Weights of a small audio embedding model: layers 6.
Rows from block 3, named by matrix and row number. Each number is 128 + 32 x the weight over its row's rms, rounded and kept within 0 to 255. All counts start at 0. Numbers have three digits each. After the name is the row's rms in percent of the matrix's.
# v: gMLP up (gate half) (model.blocks.3.mixer.v.weight, 416x320), inputs 192-255
v.154 100:159085217104174142143080133079081123149123062174200143143133098139177133180150144080072100197082153161105127137097122068129134083128095107089134103105103126089169087099141123083133095088153144
v.155 109:135113154144153119167054136095080183119086110181133173143147176116164114096142114157128104149116097141148090132118214112154085134105054065132107136100139100119129114128178226117089136096138143
v.156 109:171076097153087127126104124111127081097138081062104090154129106092143161155141126138092123129174132134134144140183132195118151116145146156157137172167088186115147096146172083164165131169156135
v.157 102:187141171200076129059109131113137148172090086138119150093102194099169092070121100107088112173134090208097102129068124118108142086124110137076159178116115179155097101088141141120106125113124086
v.158 108:117128155144121115066068147169153144120152156092083105147112110106113130122175103125141117142140105162098096177149153119140132156107167094046137098132124121177110086090167071084140084162101070
v.159 107:134157108148159093163161063096142134132078101115182157105101156138084171150182112132152058106082106131070138194142145114116116115132159119097073131063132095107167081147131137127104122125092152
v.160 104:148159128066147166138089099136114192102101079109151130118102142094081077171145122138079089130078100130084129157137085050127131163148127069123103107123130129059163103123141067075164063109112138
v.161 094:118154152130164104099113136070122110092112139133023177102070176131126125104092118126131151160099133084129099071076090151109120181145142133115062117106101112144150072200146135116170135079200130
v.162 112:108186125137139145108136164133143083083121158208168164157134103110126147103153096170122185174142083100123154059131087125120162050099121132108137162173145141083094129125136168141223174082137101
v.163 105:136158174067132100113149132102153196118139136068133117093127162100103015172110110129105052191123123167080075103099128163127164147196143070108125141134101133133135100127118112107118122175110100
v.164 085:090135120033130169143109149116154173143148138131089141175180160153164119051152123107133140159098154162110134134110140131149130184112153182126119076081188105124158180140106082110147142154143104
v.165 096:113170161143141125089179109134130154179085129106119061035054121138142100137202102132096066122154078145109170128082181052132091118123144110086149149117125124077172111096122117142124133104106092
v.166 119:119156131090210130131114138137091084102150143118162109120137110077128137156176123134203079106128173088138136080090151101136142104099116117112075126101155093066101083124085136130072159139123105
v.167 115:118085113161155165139170113087107094114074155135145075126131118116133137144112188208145134135140139103184092178215149099068112168099108099124152151123110159174121112106145159114151061126172141
v.168 088:110175103158180149137145077144155145131121134131130135066121101096164141109151138118132091142163101154101159147055129129085108144213193140105115091156181099118126048096091072202115135059123109
v.169 084:173175166126133092096161120063130135144108095124087138057136115120160078092093100138159153132103133116124138169121191128102093110143048063163162128119073104158105129090173139132152093096146104
v.170 114:189121102152103129141118096071130120168137088121183111155113090125134123184132137141094052118121102118073150147071166078155083150147109079122129120060052134124193083131160071174152101104179134
v.171 100:193105110151091139100128076100167150132114122099165122131126157162088143110146132180135108141151140082128161165145220119143095086078154123113164162213127120130154145125077154143090111096169167
v.172 105:154089142110154150117109167151090200149090136141130133130150139183195158090159106093201161170117102104165135114152156088054103144120081090155090168177144192117144114126177116104151121128169124
v.173 099:131108133166191134159101091103135166128116117050117149084091158082125118116103130109237106151121079132107113149121109074113090146132104145102083103079110141084169113164140109094128061094130078
v.174 097:125129142085184089105169110127142137121164101142170154105186148115104138115097083150167141083142138134142090155084197147122107140143109131173086107149131170128143126162098125154137131141121121
v.175 104:081109120118126117138148163147100136124122140162083172134154157127193100140178148112166172160122128140129101117151159116116133139143130113146126116103109130115131108100155126157104143099175126
v.176 104:078108064112133165107114179110081152075128145163121113095119137141129147172101176086130143114146138058070134151154149117123129172123143101121163099144132159129153152116123186107129052120172100
v.177 086:123117092096129105159122101116135121144084086165114121165160063102141118171116085112165125092103108082148138155102114123140079097126165151076132080121122109165146154122069056144131157170092165
v.178 086:165168093167113079131171184063120176204092150126127113122106158136128086211149160111138100100121106140140149113124157094199045095144131089059194090027067126095093157120084083084065144128126111
v.179 119:060176191110160134095150117119121054103210114127138119168136084147118139143158070139188205140150077129118129081118150141101161068102105154142045142138115089088074130187103130137067177143151141
v.180 100:135139081131085126149102127211080163091097180135153123163108168129229139103141080100096196137181143118193129132118107142074149179149152134140152171063092163108144160142156123175146117098167114
v.181 106:130097117146118096096107146119148157122119106115119078084093103150095181114158070142124092106170085094137113108136174137124079137126136103116072136090150158118133108142157139160143090080140081
v.182 092:124084129129118126113111056155146112148094084090098144106119098145142106150085117113197107098180121105100102120123130185135109142125090140098153122124085115144121141111068188145090166110157149
v.183 099:185114125137106112155083164158099150122117116119180091110112092116131113158171107149135071092111143089121147142126142171164071110157154105146138181085119163131141133075128108133180174094076088
v.184 120:153094099081166217142128099173158149141144147146162119090129123172142126178131116147111096144135068090167138151176127178147133115125111131142172075181093121209164104125089105111053111070106131
v.185 088:122082112103088110113111111183196160130090128104151138112059120136141108126109083107114114067097095160191092156143110119151093137086149087136147170147132098142136134125058139121138094107128150
v.186 118:145094038160168155172112048098188134139106161133131101133084186124119082115138172126089126120167095082112145180150147127128141119181115105086139060106100081200150138185147109159138089112089176
v.187 101:137120126111148124078096143199131184136128157129075101117188143138103112098103137120102085168103119164116085128161162178127052137168153143150123123132145102072105147115106102086086094160118144
v.188 103:136070152151151140117128138134143166125065128142104123101069116146106172150100116077076082128159101104181117124167136123129120128160154140164111074191130153165115150083085055062109134200128125
v.189 117:098073094146073151184120140066125105074124174184176137137169145142159153134087166158134125096186148120150119198180155128137154107119148104130143119208128107201076118188136198097115060127096157
v.190 094:132097142143150127171122227100063163118117097100142134154093126126155118106138099145149132119095087132153117046145117109123159156069107117101138150077083109093154121158135150154156144138162122
v.191 105:143149107180123173133125146104079121102086114154153127091131086121151120125148151149109141103175126064119095156162103140133068144180100073081110181108138101119141120085144141140168142150165106
v.192 095:184140091108088133120095170073154077112154122136143146165042128182092071127143112101103103083135107084112109176148143170153114158162101114167159122121132118110138102156117158144097127173080122
v.193 084:135150186051116151127139080139150121162159131153105201105070165113158132061120115127193137148126141127091135162113127125155154100115130141128179167163160105131116118092128121103121134149132179
v.194 092:140133092120126133153079128124093037131122183139143086090104116157131139163144186170131134095136114120130134126110210149151103131159169078124173087074181103128171154104149139131122080107112175
v.195 094:173115099129089127136116103129175137149185135101100121074097162122123097077138090138182057196113118089186108169128114147107106124097123148116156183136065132126112110166144133149082134149108128
v.196 079:117140123165101174137082126116096168119116127095074093142157138128157119153166124127177112115115125167092106084153230107130169174125136122085099131052136084097117112142107114158176178119104059
v.197 089:117111146138158137097107137157113136158121091150138142118072091149116059119143112070098091139152163140119103095165109042138078155186099091082099128102140150046165121072152078064168129088091090
v.198 117:154078150156129171163125095127158124063045155148127094143133141150159156184120178152123222109193110068126154171184105174122107164108131087132173133173082139176125116165183133160137099120139133
v.199 090:132121179102178133128124189142153121133154198109194086151102088159165139130160113074083128132143143100131078122099181137150116155129148111176090146085123148124132117143108106058183116092190118
v.200 111:148134139111120150100070096104192128131133061116094098051063163110140172124126060101090095163102097083120178092080079103086130161075167163094146094100141132134126154127113102125130123134128081
v.201 098:172100112130169153102106115135140131135113063085118140141134125113114109144144121130127100125088187131076130173099184053177058147154125044055098134104138101095131102132137079167140127102099123
v.202 087:100068133090125169169102177199093112125173138134173132128120111096138119103082109085157183095190170143160142135058129177121129153115136063101098173141090109139140075074134177104110103124127099
v.203 096:143104179133138078154103102148122221200085104174101081112132133188112046135154139095033118186077140156131098158154182128182098103132140173152146093094134161108155088114136143092092116132130109
v.204 102:138073087104115160161110068184132101126177152161088142138101121167129128045124060121093094116146092124143146152187097097126115122110120091121122128141107156139161072109123134129116126120127086
v.205 108:147114090073147112114115090108083154126119062109157133089140132126164082139132110092170100097091116095084156149043158075098108092163134082090173119040136128149125090102110082155129062101146178
v.206 086:159113160131134105119142110098156113191146084117190120131173130136155098092154144129135120138102050091112139200118111151168019063140153096145128157093107160113173122128097109156072119089105174
v.207 097:063147123122148064114101154158164111105075140143116145160145174099127110104113081092137132164101093097142126091030186114157146176138172174104128151090138148138137131140149099052147117134169134
v.208 095:141136117126144128108096064128149101129088111113140117118129113140169151163141150173101108177153161181096114120110219113123140160172148106118114113127118146106100117107150140182170078143155105
v.209 103:156183124163133096099126118123106151167078131166118108116074110114083131103116120156093134133110141157068126091131111102135166117178128161117119180122182154143124117054132229064135135052127145
v.210 101:085109188099144098152119180108077121115122140126114091208114162125184135091139127107125121142124187111067131118090130105085112070113179148109103156054102131112093081134118100156161092080131082
v.211 083:082211117076128141142123099108117124113168131158123120132140201183073145089099081119136137182080111072083157111074158138139146155106142157131075130135078150181128146165067083088074117149147088
v.212 107:138078110161130125155111098108104124130118093076171154098144116065143115130141090128102106066108112177113129130127135109142067137154146079069108106062121117119084119124137103155110134092100122
v.213 093:132110103124127190096073121138104147172144069072126089127104074118157160120148133147158102084149087106182121157145126087092101145147115096130128183116086146179162144115103118106088134096101078
v.214 108:080138102139188143153132140096093165114170155136053136153153145187158145111127105090145110149112151101119121090128096084125168173068112092090110183181090197118146115136175176127170143135113060
v.215 103:205123130084071106099131139091153107094197085142083137087105139141094142070113088135138148066151168150161147083171194148132150095109136160143127075180149102129122150162113099139163155169153125
v.216 095:198134120142089134141085132114109087141120097054133138135114102160142163145103143097106071116147151155085131172103172148154105148115163079105120086119143051136093063085119062140139157063141161
v.217 125:149116096131115130137129141118177094100142088122135147171154121136093152155123127195152148077209149176175108170143131170111126115101124059179132176157149155162055109162136189144143100180113134
v.218 107:147154066131089123112129132144117210087126110116165169121166124063144130171177124116187113124117099130146125137077190115168130074118078158110130114093133144139089131063139123091177093125111162
v.219 091:158116148126129113130116154100138128073144060177182130125130162116144078148163147142139103118101137084166129086138189177155146143111145091119100163117150142114126183119085119106129190080167098
v.220 101:092128190107165164152112132121115153069083146143125099164174143169137154104075069081104156122082069122138115098160146152109170118049086130126152126125099121124104203125108119149151184154186129
v.221 099:129103157138224122162106105170140194154102124151163151096113068122119159106137128109155170154156125133100120154117146134111173156066151134154157130138133163152154164113114114116119132105152137
v.222 105:180127126173108082167122102087072122126138086074135118099151101139181071128120112151137053105130115110107140133120159117153105087152145082121103114087071101139154107115106096131056193115112110
v.223 108:096101181088184138180128175122113124128146099148101136165121147152126164073127150122192146137091100070125132121124155121087173155078116135084080198092096136110120116143155086104136159134119048
v.224 114:090154117118164187184131189137111188117128153119161163149101090087174069092124146153124165128154172122163121115144221176132123126090119100113139133088121103110174106112165162044166126160196092
v.225 095:177136119088129070091135100146129133125125082119111134120097157152108097105157092129129171179133098097093127116156111143101131128142121111126175161087098117144138072096133196152121193076107142
v.226 101:086119150113140165179044140104081106112133121079110116136117088106149159139147108152121092040124123121111113125137140114119154156084150112106135136152116081152134140110118079181126172108147110
v.227 110:133116126087087192170158112114085112121073141160106097085105172104155142140179132091136103095092121110074129158093176132146114153117144132108132143111061137187155090151133140116151092157112164
v.228 084:126112153142127136146120124146156126149154106163086103044147150125102109149124159051124125093121149164187129053116125168143093081107097127083159154099115142153130126154098126111142140163151144
v.229 112:163128107172098173190156096094128102089061146123091093196129203165085126147152159150136134106213156088148122203186151160072135153111147144156159142202142165187109160160153193122110107126160173
v.230 096:113148043072107108117160092146143153115100087113153122075140112082175121122070135155157134089177185180158083199099101129143117114150062092179110131112128168150131111090121150127112077093112111
v.231 092:132108132166122127184154153120153151082118121156103070139133129101115168154102123153143120120121131122143150164142125158094169116165114075145140195118208094162130115126109144137123108149146171
v.232 116:149079090137134167120109139104049183079123063126147155120160185125104048192185116117131114111118106062130132111129222117134097108148110100122112152085139124140151153113124180130122094081137134
v.233 083:159207154134119172113212133167156112163122142086118174130066153169108139114089093116116061100118128180123120100117142097135166123181195104118171201198134093090134131114118125094100154110140105
v.234 085:098129140161124193144128107107108115085144102120131139086032084090137182157138117142182073125105114081121145189130162168122085144189156167130097146108128157152142131089128191117134064092110164
v.235 110:129176134193170108075113138149156147170080087164161088116092171162060173139096136162098141140086129115149096156146078128191092136096106182183143210138160095148146145092160195124098157161131111
v.236 088:109122162116135139140103100157187155082131182161148133085079152055165153168131059105067077152088103136092124108123091132140135140180139103090141110078077092126181161185094107143118129118181069
v.237 086:134143129128118194114102093160136036103146139112118122078116121131129100111083098233132119096142144145157116135123113117103083164067142157111179081202056118131109109202130098114177163131110088
v.238 106:132147118127169186174131130153081121148113145125116124130127106151126174118142121106144146160124124103140099092122161157107151163110102106070108153093087113149095146136181153170134137124140067
v.239 099:130187088140149092162088133104087136067147069164141126093097122125129143137174112130123053097091150191132149168146166119105072128135141085123141118064127182088136071130124127104117138097121090
v.240 081:083061176098111076121110161184152172139126090111194109148107118157152128097150103111120106149117120107079189170099138172141184078141134126106102113129111137192142104166143174129155084152095089
v.241 123:146113132137084163210099141130119188136049137123098124117118158125155121128153155089033137162150110091112142154146098142166157081156144149129186077153166090144133132138146135155132050100092103
v.242 091:149075130157156151146109113066099124107070099130163119075109097093195155142113121091098095102172142115153107154106123126194110106085140108055040097101141129141178150149121079105095162165094137
v.243 093:130116131109081148093098144112147129112180137059166120119106151112182172141130137139127090131164157126156128113097124149126125113187090160147135158109035187098132106126126041108059125174141043
v.244 099:072123159127127125168097166149056148172145177141103177144111156136163147087084128113134134166120187090122124103153142100092152191124100055149096153064099077082146106123078110067129084144150101
v.245 083:109085167110071180087149145134128103122121117161128089131139177125170133110105081078131158179119072127152111084101156133104087149075209160120183143138164115088169144117099090139142115090109136
v.246 088:107119148121101193119117077147177148124116141126105061088182119136105104124123136173130087150145108136140115185143113105147130102170112064111112112035095094103124089147146157108134174142151133
v.247 098:143139156079081164101146102118032112125189139123144116118148128152103141126146126155126148090130137172142098155148112114119159135132112157146103106100106121086102126117101130162173150145098161
v.248 094:175108125108078132062128123120166144145136149074136110050060153089148121140134031094129099106116098133164099135075144118081143129152150161085116127155112130138115159090130178129165157157147096
v.249 094:115155138168151149165138059119157133142120095113179101087118175120074093130119124120110078153093106118068122126128123051168037153135137118123113068076153155126159072122115112144119106087195161
v.250 091:133123105173123169089157120129128117120116140096120113109148164073127104147118115090094130152116159160127152162148103158174163135110168105152090177109061071131147177140151147143114093182071150
v.251 100:110127104127126108132081132126080190063111089091060111088136059124140125168152111096142130111067147121098123135127152086163099135090161084111134110147159119146161116131052094133116107115156156
v.252 107:102160096143127092091168163152130128107186096119084140119108136127157111169054119162150151127073096121063145124149186140188153124104120134141150068137135158110079151066132178116145152143182119
v.253 094:159065086112130154108093126102094126112082131083106133116130174138130135117123096106123105132095110107150165142135170086154066123110133057077129141011149104132191126073070115114109149075109125
v.254 098:178129044110067150130120141112099177090079096156115168117115087100119114177124116137137073094125101129136134152178131101162145137109109125132119076054127127124145044118104122129161093148127140
v.255 093:145083155117164137136104092137104144171143121090123142131123090129168079179168149075117090084080130160104170209100099084183092153152191126121136076089137107127094068130166128148131107137090144
v.256 107:079124135089126149146146150129104126139138101163125129119092149181122111111092101132135178155132111074154135108118143169062174156047136164147102203120095153151153118133108135145154113093143070
v.257 107:119154131108153195200115195099158142101137089143114133052121115164124189050135174118145130103154140126097144103114075147105071223105148124132115172113135108118149127112125090124105124148142117
v.258 104:134102137164113125121077113132144140208135152147065042128143119121096091114151121123074137139112144134162177102163091135124153157107076095098144146141118152184163114096171157183126054122145109
v.259 091:122116158113104116128152163147116095140147088151125149091183087138107067130159130160101146117145087121170106090112140109141116162108051173159115110113124126149100159077163129156163159161133104
v.260 096:112118153123135082151134172172145252081135127118141124149080148162168138123098102074135154134175150119125142055065136149132173108099134132112089165079152165163153159111183104104116114144145070
v.261 089:138090127116121119154122080144107195115134110044157132117120170124170089140144142124087170160138158100114113146091168134124140123136120124116068182159181127169114144147121154087158132167126125
v.262 092:158076095162160095112108120139164121177167176155111160182097243144183114118116107111137158115099135140083139161102183127168186176102115148128125099130135126133076133102100088183102180155194195
v.263 107:112103123156216127128121148129096176107132143134137166142094180141159144130108146092090194200153147157136128087138118147080133198137144112188125173050082179119151074182161166096163162107197117
v.264 100:116154186133123133197099138127124157115096135175128166074099160151129135128136151118155164167167110089146148133155118133127158129115164109115154141114111207123164110148110149089132108153119125
v.265 103:124093119133143101061119111157145165183121117161128119111140149125168082172168138120106070097116080056083144096106061124141124130180135137059135090082117138149133105075127105083114089056134189
v.266 117:163095097105134149165169067100231109165068144133105153128144150124142196128163144100123118141129100130090156190133141126155132164208129155120089133104146142176183076146143077185132084116065155
v.267 097:162091170070167098104112098178119162132150189092186106103165176094135114117186120095083044166156105129149101161130141076092126113144193140083112135120089099102149117103075111080109043133167125
v.268 101:091102149108106166136141146146172169119183124141134137072113205117067104155146153146131065148095165125124181133110164164122121211065151132098069133197150125130096109104133121122131147118115078
v.269 090:161111115132082154154089163107049100104109069113125166164105104132059183156157162175118124071186138129149150147130131129159118119118124090089095116126116164069162212133107065094149090163111075
v.270 095:109110160076165104121165142110080126206096108071095108120151121084164157088115092079135120053127144132171114106127148151097115147128185085092139109079100161105148163111063147135064099138104121
v.271 103:146113138158169102117090154048132154069097157149155125127154136138135109127162090104161134101080098162134085096118107081147125139102123068083078149076074163107086086155124110115152123125102118
v.272 105:133136180124090121173083139081111095097168130082166138128112163174173170118076143147192155105214174102156095086106093161103149095116127087147109154094101134072150160148103170136114076135100077
v.273 099:142116081105169102127152069179144195149131165121093097051099116107116086091160149107141154139126117094117113121195111093170153120120142099146127164057072194117178149090110100142118135089112145
v.274 096:145121119070121140145139103160101149145089081120118137128091154093106124160143145102125086127095160110151134196130146104151135142150149108106136062057125089112169096166130114128149110074073159
v.275 114:127126139131172111188118156175154166094119158137129142183140181184142128112117068068141150174123117075160148070058099136139124172061110081094140149116098216104162117155161128117165108111155088
v.276 115:099077164075194100119124161109107097124103138149156174157187129094182170107133171115141107114166101118148122125064130120117112177112162176090108121099133103113135133164156092155134149141084118
v.277 091:180085113102079110133081123155106138153119120139122135097100122159128130122072160149152109146099173128177106136103122152115117195153108121152055139105125154139139115147124171107143127196174168
v.278 100:169135105173117098120121190118110153106188090110166191161125104108097155158134124139158140111158134126133131161115095100145101111145143080108120115157146134106182118107120114086135142137094119
v.279 088:181135164116117144142140121129123123107070052194117100096166117079147115068124080106122095070113146131126108142096139063188142100142108133102119119106127108126109181092172114064117146161144121
v.280 091:129100108075095126125119181122132251152119110096145111068149112117123179122154063138117053155116102135161120098140098068085118108121180123175101131118063111123130116076120125121107151163100126
v.281 112:107138075171082128104071104145154133135174155114082085116105129143144118082130086079120138164086089137082097158150097140101164118129132178108077130134148106136151079105159111129124093138149082
v.282 095:136107169154147120129105113083080158142135078092125098138167097148172126132122157133112095175169138100071094149132106105117085131125154066143146132140097141117147112133164078083120052109193136
v.283 096:111114103106115155112117116127117164101074108119142130115153086126161149115147109093136131140122104110125108144151161112099119106105122104134118125083117066101122145113175157118157072127142149
v.284 095:097151135112093109137103111101114198157178122127166128148164137161133150146219051091122165197164128099130159093077194135101166078066133165151128168095125163083136118150114094157169147167133151
v.285 100:120133174093133158148111087117116147109144088135136171127145162089178138143117162138127152121134126108161097172145163119135119111132057089115086057111070177130142085148098172158122130144132115
v.286 090:113131117195160104086086129110142118128135149099159101099078133123096115131080106123169098145142111163114109150125104098167109162125118139147143081172132119145151099098110102087109171146082081
v.287 088:198119132159118133125168138133141196119096093141118143149140068106123138168130081122140070131099133122131126139128181080145088095136123193112128105134138134097112115134132158189160171103109159
v.288 102:124117082153127116165128070096113165138161105166144084149132173094084110140152129133109137171126118100110119165185150116076151092157079149052158075115108139148067104099179161067144097117162189
v.289 092:147131148108108109149101180184109083097159086084123146098106151133096062112136148053089143151100125043140160131157125125168077109106165081045203095091085145151102113138117189124107153178103085
v.290 104:163099132133152126134139152141170153154120116159111085094133189117103046079136074088114140187106035115145151171124089090101176138165104073129155124055110176065186118128097144120128117121101069
v.291 093:085144111115155137169140135164076150097102144103136158108117149184168174121164090124106131132097136115088085122108108162183121141091157108154132069117149178077166111151094113118161107137213102
v.292 085:118132137135108121165098123103154083105124112142087096120147108121052096065135157144104127120182156107175123092127136129096142121128072163132180126116127133086132163128141146115107150173125113
v.293 109:152120143117132118148106107057072136118082108105148147107127120144192147101111112068120098078092168090075116138132131102131163120138174091133129144096131167096157094121125069157073128112132121
v.294 109:113120112126106096140141138149141123152091139145114139134072117143171112096099182115118136121135145142133064152091143091094159132143171157090097159146145092139116105101127127107145073120153104
v.295 104:147121130194075153077114102025100156159107087137157090075133112101135053114162075075086104077090126113083114157123151075123127101151179075125125071097114143125143122114121100142130157153134124
v.296 095:152114091101103119126153139075132176181124074106130151064118119147142144108121090158081101079102102113105159142111111118148112123170150138117109106141134105115179179165169009140124104102117118
v.297 120:103109122064155120150122157075139063116188112182100151171151162131134174114180097134139143134106118198109124099159146126124162177095133125160123089101139133100098123156151082154147178139070140
v.298 096:162089066163100145122134174140062223094086123130104091121148109101109163180137110146060088125132151094098119098183136093075143098181139125082161122073143158112157109131143083182163108157071139
v.299 088:171115156126185132137077070166146204189078090113187091113091114153104136167119080147120067133140087079078106144119181071155158126105133096097087126122139134113102164119174075140112137092097103
v.300 093:171086162129082073157112104124161138127121115064116114093105115116165113134146158094148064159118119072182142157117079094119132179108173089118045126135034171095149121096099113111113118137099149
v.301 098:106108109137125068096136122130093140107056118089152094082092114086137141138149011082132065151116085148080172086174079090172087081169130097078138107102070138084168070144138076145131155124138118
v.302 112:170058127121149130096111099142068162149129102179178114110121108093125114101159075131078130098170102128043152151106114117144105078141124076060065184067113142112071120108125128151147148088080119
v.303 094:108112180119103151175097165143141150143189151166157137132160114105137156126149135115110146182143091051182116136146157121101129091059150101054148143051116135144158108135108103112168133082112114
v.304 094:161105168116084111089137099151142090094105090137124164154075107106141142117148116089178108106125089099101106126108131061120091138135166167107108128099125187179164077043114067121110087073168135
v.305 106:167084105153087163131110133122097140112112139140080080142136124091169155140154132068116124063142097075077164105147146109170080102165098108125139072089102109136116141139099175137138080083113103
v.306 090:161134184028161188167126127146092123116109160118135187114106167143095138085173146108127171155106170090120145112133096141083113151030117107117133117072119189124126109177123120090116121175168097
v.307 100:159075144135174107082127137167103111183157105082107112181075137131137150111134102098131087121104095144106136182128088153073136157162121111174117155068076124124116170089080146126102103096136098
v.308 109:136135139075074116085117136097132108090178140168143167088162159033148173139155071123171098122123129180160071099132169102119181103086121141094041132125140106052068075156098092141165134142115133
v.309 093:112169133097201167155154168169111134165152126085128114114064151117124126130179126156162122202110113125141120041109148106117129167133067116107102083070168117113133078139147130146173110129171135
v.310 096:087111180138174112084145144138160123126156141117128180117166086156157162123116064115168137144186132131113088148039101127161104117134112127132079117123125115151129165164083156149170126144179100
v.311 094:146161124173119108157091101114079114129139082113180159101070085091116161137115117138150107146123145139185117133166113138142107176098080067087107117080102127129114116090136094178147067112108147
v.312 097:125093169154198093102188066155179120153076152145093153083102146100084090161134124184136138137123093104140136127202089132206088095149155122124141158138113138133118116072156182086098092119111108
v.313 097:116100092143103166176100119129031131115081064049145107127124111114151083164159130183141026125160162108113108142079151087157153071130141113152117079166130164088173087121137132110160043088114142
v.314 094:100143169164145134090101133184071120146170122112128154168137131153160118045186151132165131099127138107180121144145114171111112076087126121134101208101095130134197109123177117145125120129104112
v.315 091:152148141069184114120100149161101185091112104171155123091118151171144111121116097067118127116137172151116097082140130158121151188150141127081163092120130116082068141159140104127135116179199139
v.316 089:174099196158207099161146149136099163147070130120125151115115079114132116161081153117119114083141112127132128119209155133113075138194173095147126127079086162161067175081143095148132132101115103
v.317 099:075166144143075104106089112113155173178100136129166117068095124058053160110125116140105086149121111086150188154148105144168109128190148174104135128167093155066197118120157121200086085122109078
v.318 122:181120108115126073064144104138106130111111133148144099089114082103159123101149123146110159089112117148087145128136113128080119095133107133062068137119134108103129057124140086159128109119083071
v.319 088:164090141184166118154102163173196139112143114162126147021109110089121080155103156140153146144099150096114106155063125090113112171109175151113217112149118134153195104170143132162089135094171090
v.320 096:165097149076084117102104061165140185165154137130130116123142147120114128126181077115177100101113119177095117102097118149104136152095112125098124189140117082154122136088125068124131105142146042
v.321 110:126165164107117147096113166106119183139077136090129158111109178182090039142155111103073128200129138154169110165144204114125133145108073084099113098134173135155077083155091149126162105117122121
v.322 106:074193169065124166116164113109165105133161108123127193111118131125070162115133110170095166146097159141145121128080166148179126163152089149127091161126145152164162157136090178121120130171148159
v.323 105:183090068193116151158124125133038123096094138104130095133153157165090139175115136160163151124114186148102084131137208165068086138083183091138135100177127213121100113141181162167158083088180123
v.324 087:143100156084149177120140136104103165104163146102112149116122104158178177155128149086168094104126152085148159087131100144101100098072140063078137190096075114187112167153108125084187123114135146
v.325 099:138135159101132179123127133101138084115127084164145175170133121129166172098159131093129152140085149198115144139112142137093105159115101190071138097112129125156135157138142118113164145066126126
v.326 105:132136198042127157121182145099082193181134131144167150118132069150140099086126170133095149181108131145086118114102086136172159126106115121090091138085126095145092132067140154124112149125102079
v.327 083:129120072156107135183093058088118135112106088108132117117154174114158148116140101110129065153108179114110129142119115132135135100167205135100102103090112151089116116122088064151107123168116091
v.328 099:101136129107109138126108105106131044167122081144129184144073132130149156153122156129124124098129169126065168132122127110159163108130149131090121095119125139122128121183112058155123106151055116
v.329 098:063118140062086152103089153109129043098139105191170107124141126095038141176152127161201139145142172185134103090061177102175150153100133148166102080133105126068112149141061116134123171177131209
v.330 081:134088096100113122135133106168135149117120188150149118073139124104074143104077122094117134136104139120106139120086133136054112123196155099115121149147166145139154197082138099104150053151155207
v.331 094:109088114182157119156114152142114110144101119147155122130136147133148079169130161152126125158164085063163153173116166109115096143141055109193105151128058139195160136154117137131148150178166087
v.332 107:156117082140171119143143148078091101133129056082120184070111097129161091141124126125115085090177128133141090145112083110146057147127108077100120134073098154120124122172090117151136112152119117
v.333 095:181125127137118137128113154147106138129126119069104155158095114085168085155181103109111092073160111124160089109108119083100068108088124095076114102101140148197138110159120112156105106174108155
v.334 115:149125156118187122142140167159072176128127139147124141158124113193171131093122091115109130157116131115095111116164110138136149113093135119127081159060113152097119139104140148082161119137136080
v.335 093:129149163111078104080137099185182155115150172065126117087144117156122132120151096086138078189147121142149145132162053151115137149102141127134153143088039124147165108060127080123125130132145066
v.336 122:153092097097151121141129084156150163156142136123123103104051135175100091164168100089061112137112116154114168154138103122125146118125122083144199062143085072144183134132143123132137071118072199
v.337 106:094179184164178149141064158165116176093117127148110087136202140158140147134116148151153180140187136086155151121120190112143158156111160120122106155050098132138192114180154140159164145107169091
v.338 093:216128105143144132151148088118122154125141136088153121106108075148147087148156148080063120137047137125105140105073115134134144135129142081147194109088084037097139120119121118154097113128169154
v.339 083:165125163114141103123182115174103194131107144097090076164135104061173165076138122165171135101125119180092104066127088140153170152129089129121156144070086051143118146158146146154169141120094119
v.340 104:115101137104160122084139133181163215120144101132139078098118127074155158128141119118107089101085098145103149125075087121110096083163156143111068120125094148169117160124173081087142098103084154
v.341 108:090108162153125138122098188106135199138132145174107089133144165083140120119115041114153158113123134108137135094042096138135130150176120086092124149128121142083171131130112087113167096140144052
v.342 099:109135150092141127139149178123095138129137150127164120141188093130137127133131084148092137137102112131095146148047097120094111143117108129093134141073153117118116126135190133138135108074134084
v.343 099:112145135097067119080107113134121170118129168198092136079160136113154127157145136148116131166099172129150093102144082129147112107162055180147134085113111141141104123164161125148115154115143139
v.344 094:100120152119224113159126129087118130084125140143143139123137062134123088133195155107113143126138182118043136099136124114162093151083078094130112131091075197134120120129115168117095109162153119
v.345 099:184109104153169148150086089129059146125077136179159155139065174069213135118201092110072115090145121148124146154114126075186095156127106090168103152164166139147124106135131167172117104135156110
v.346 118:121099142074148132080091124196191159152112133108148102117122148173128127049098079085127088165141108152143141132083120139121107125133153146119049133151099115087141169050144118122138054148095119
v.347 105:171124124141143144108134128105136108142106096094194096116113102153127097138175124132107112086119068036117139110086164133130151113129067091043156125131148109143064101106091125145132146076133129
v.348 106:161098098137148108058131152096135094115135093057190104075097074095159177134092120147138115017151096119103113172135111093103138069103139085062108137119154143113117135099121074134141104089115103
v.349 109:062126164114156124177162175122142097137110156166055129170115164125142178107137168103113139148150105114172132118121102136116151114082150129067096106113089130104162141179113036179111075113149123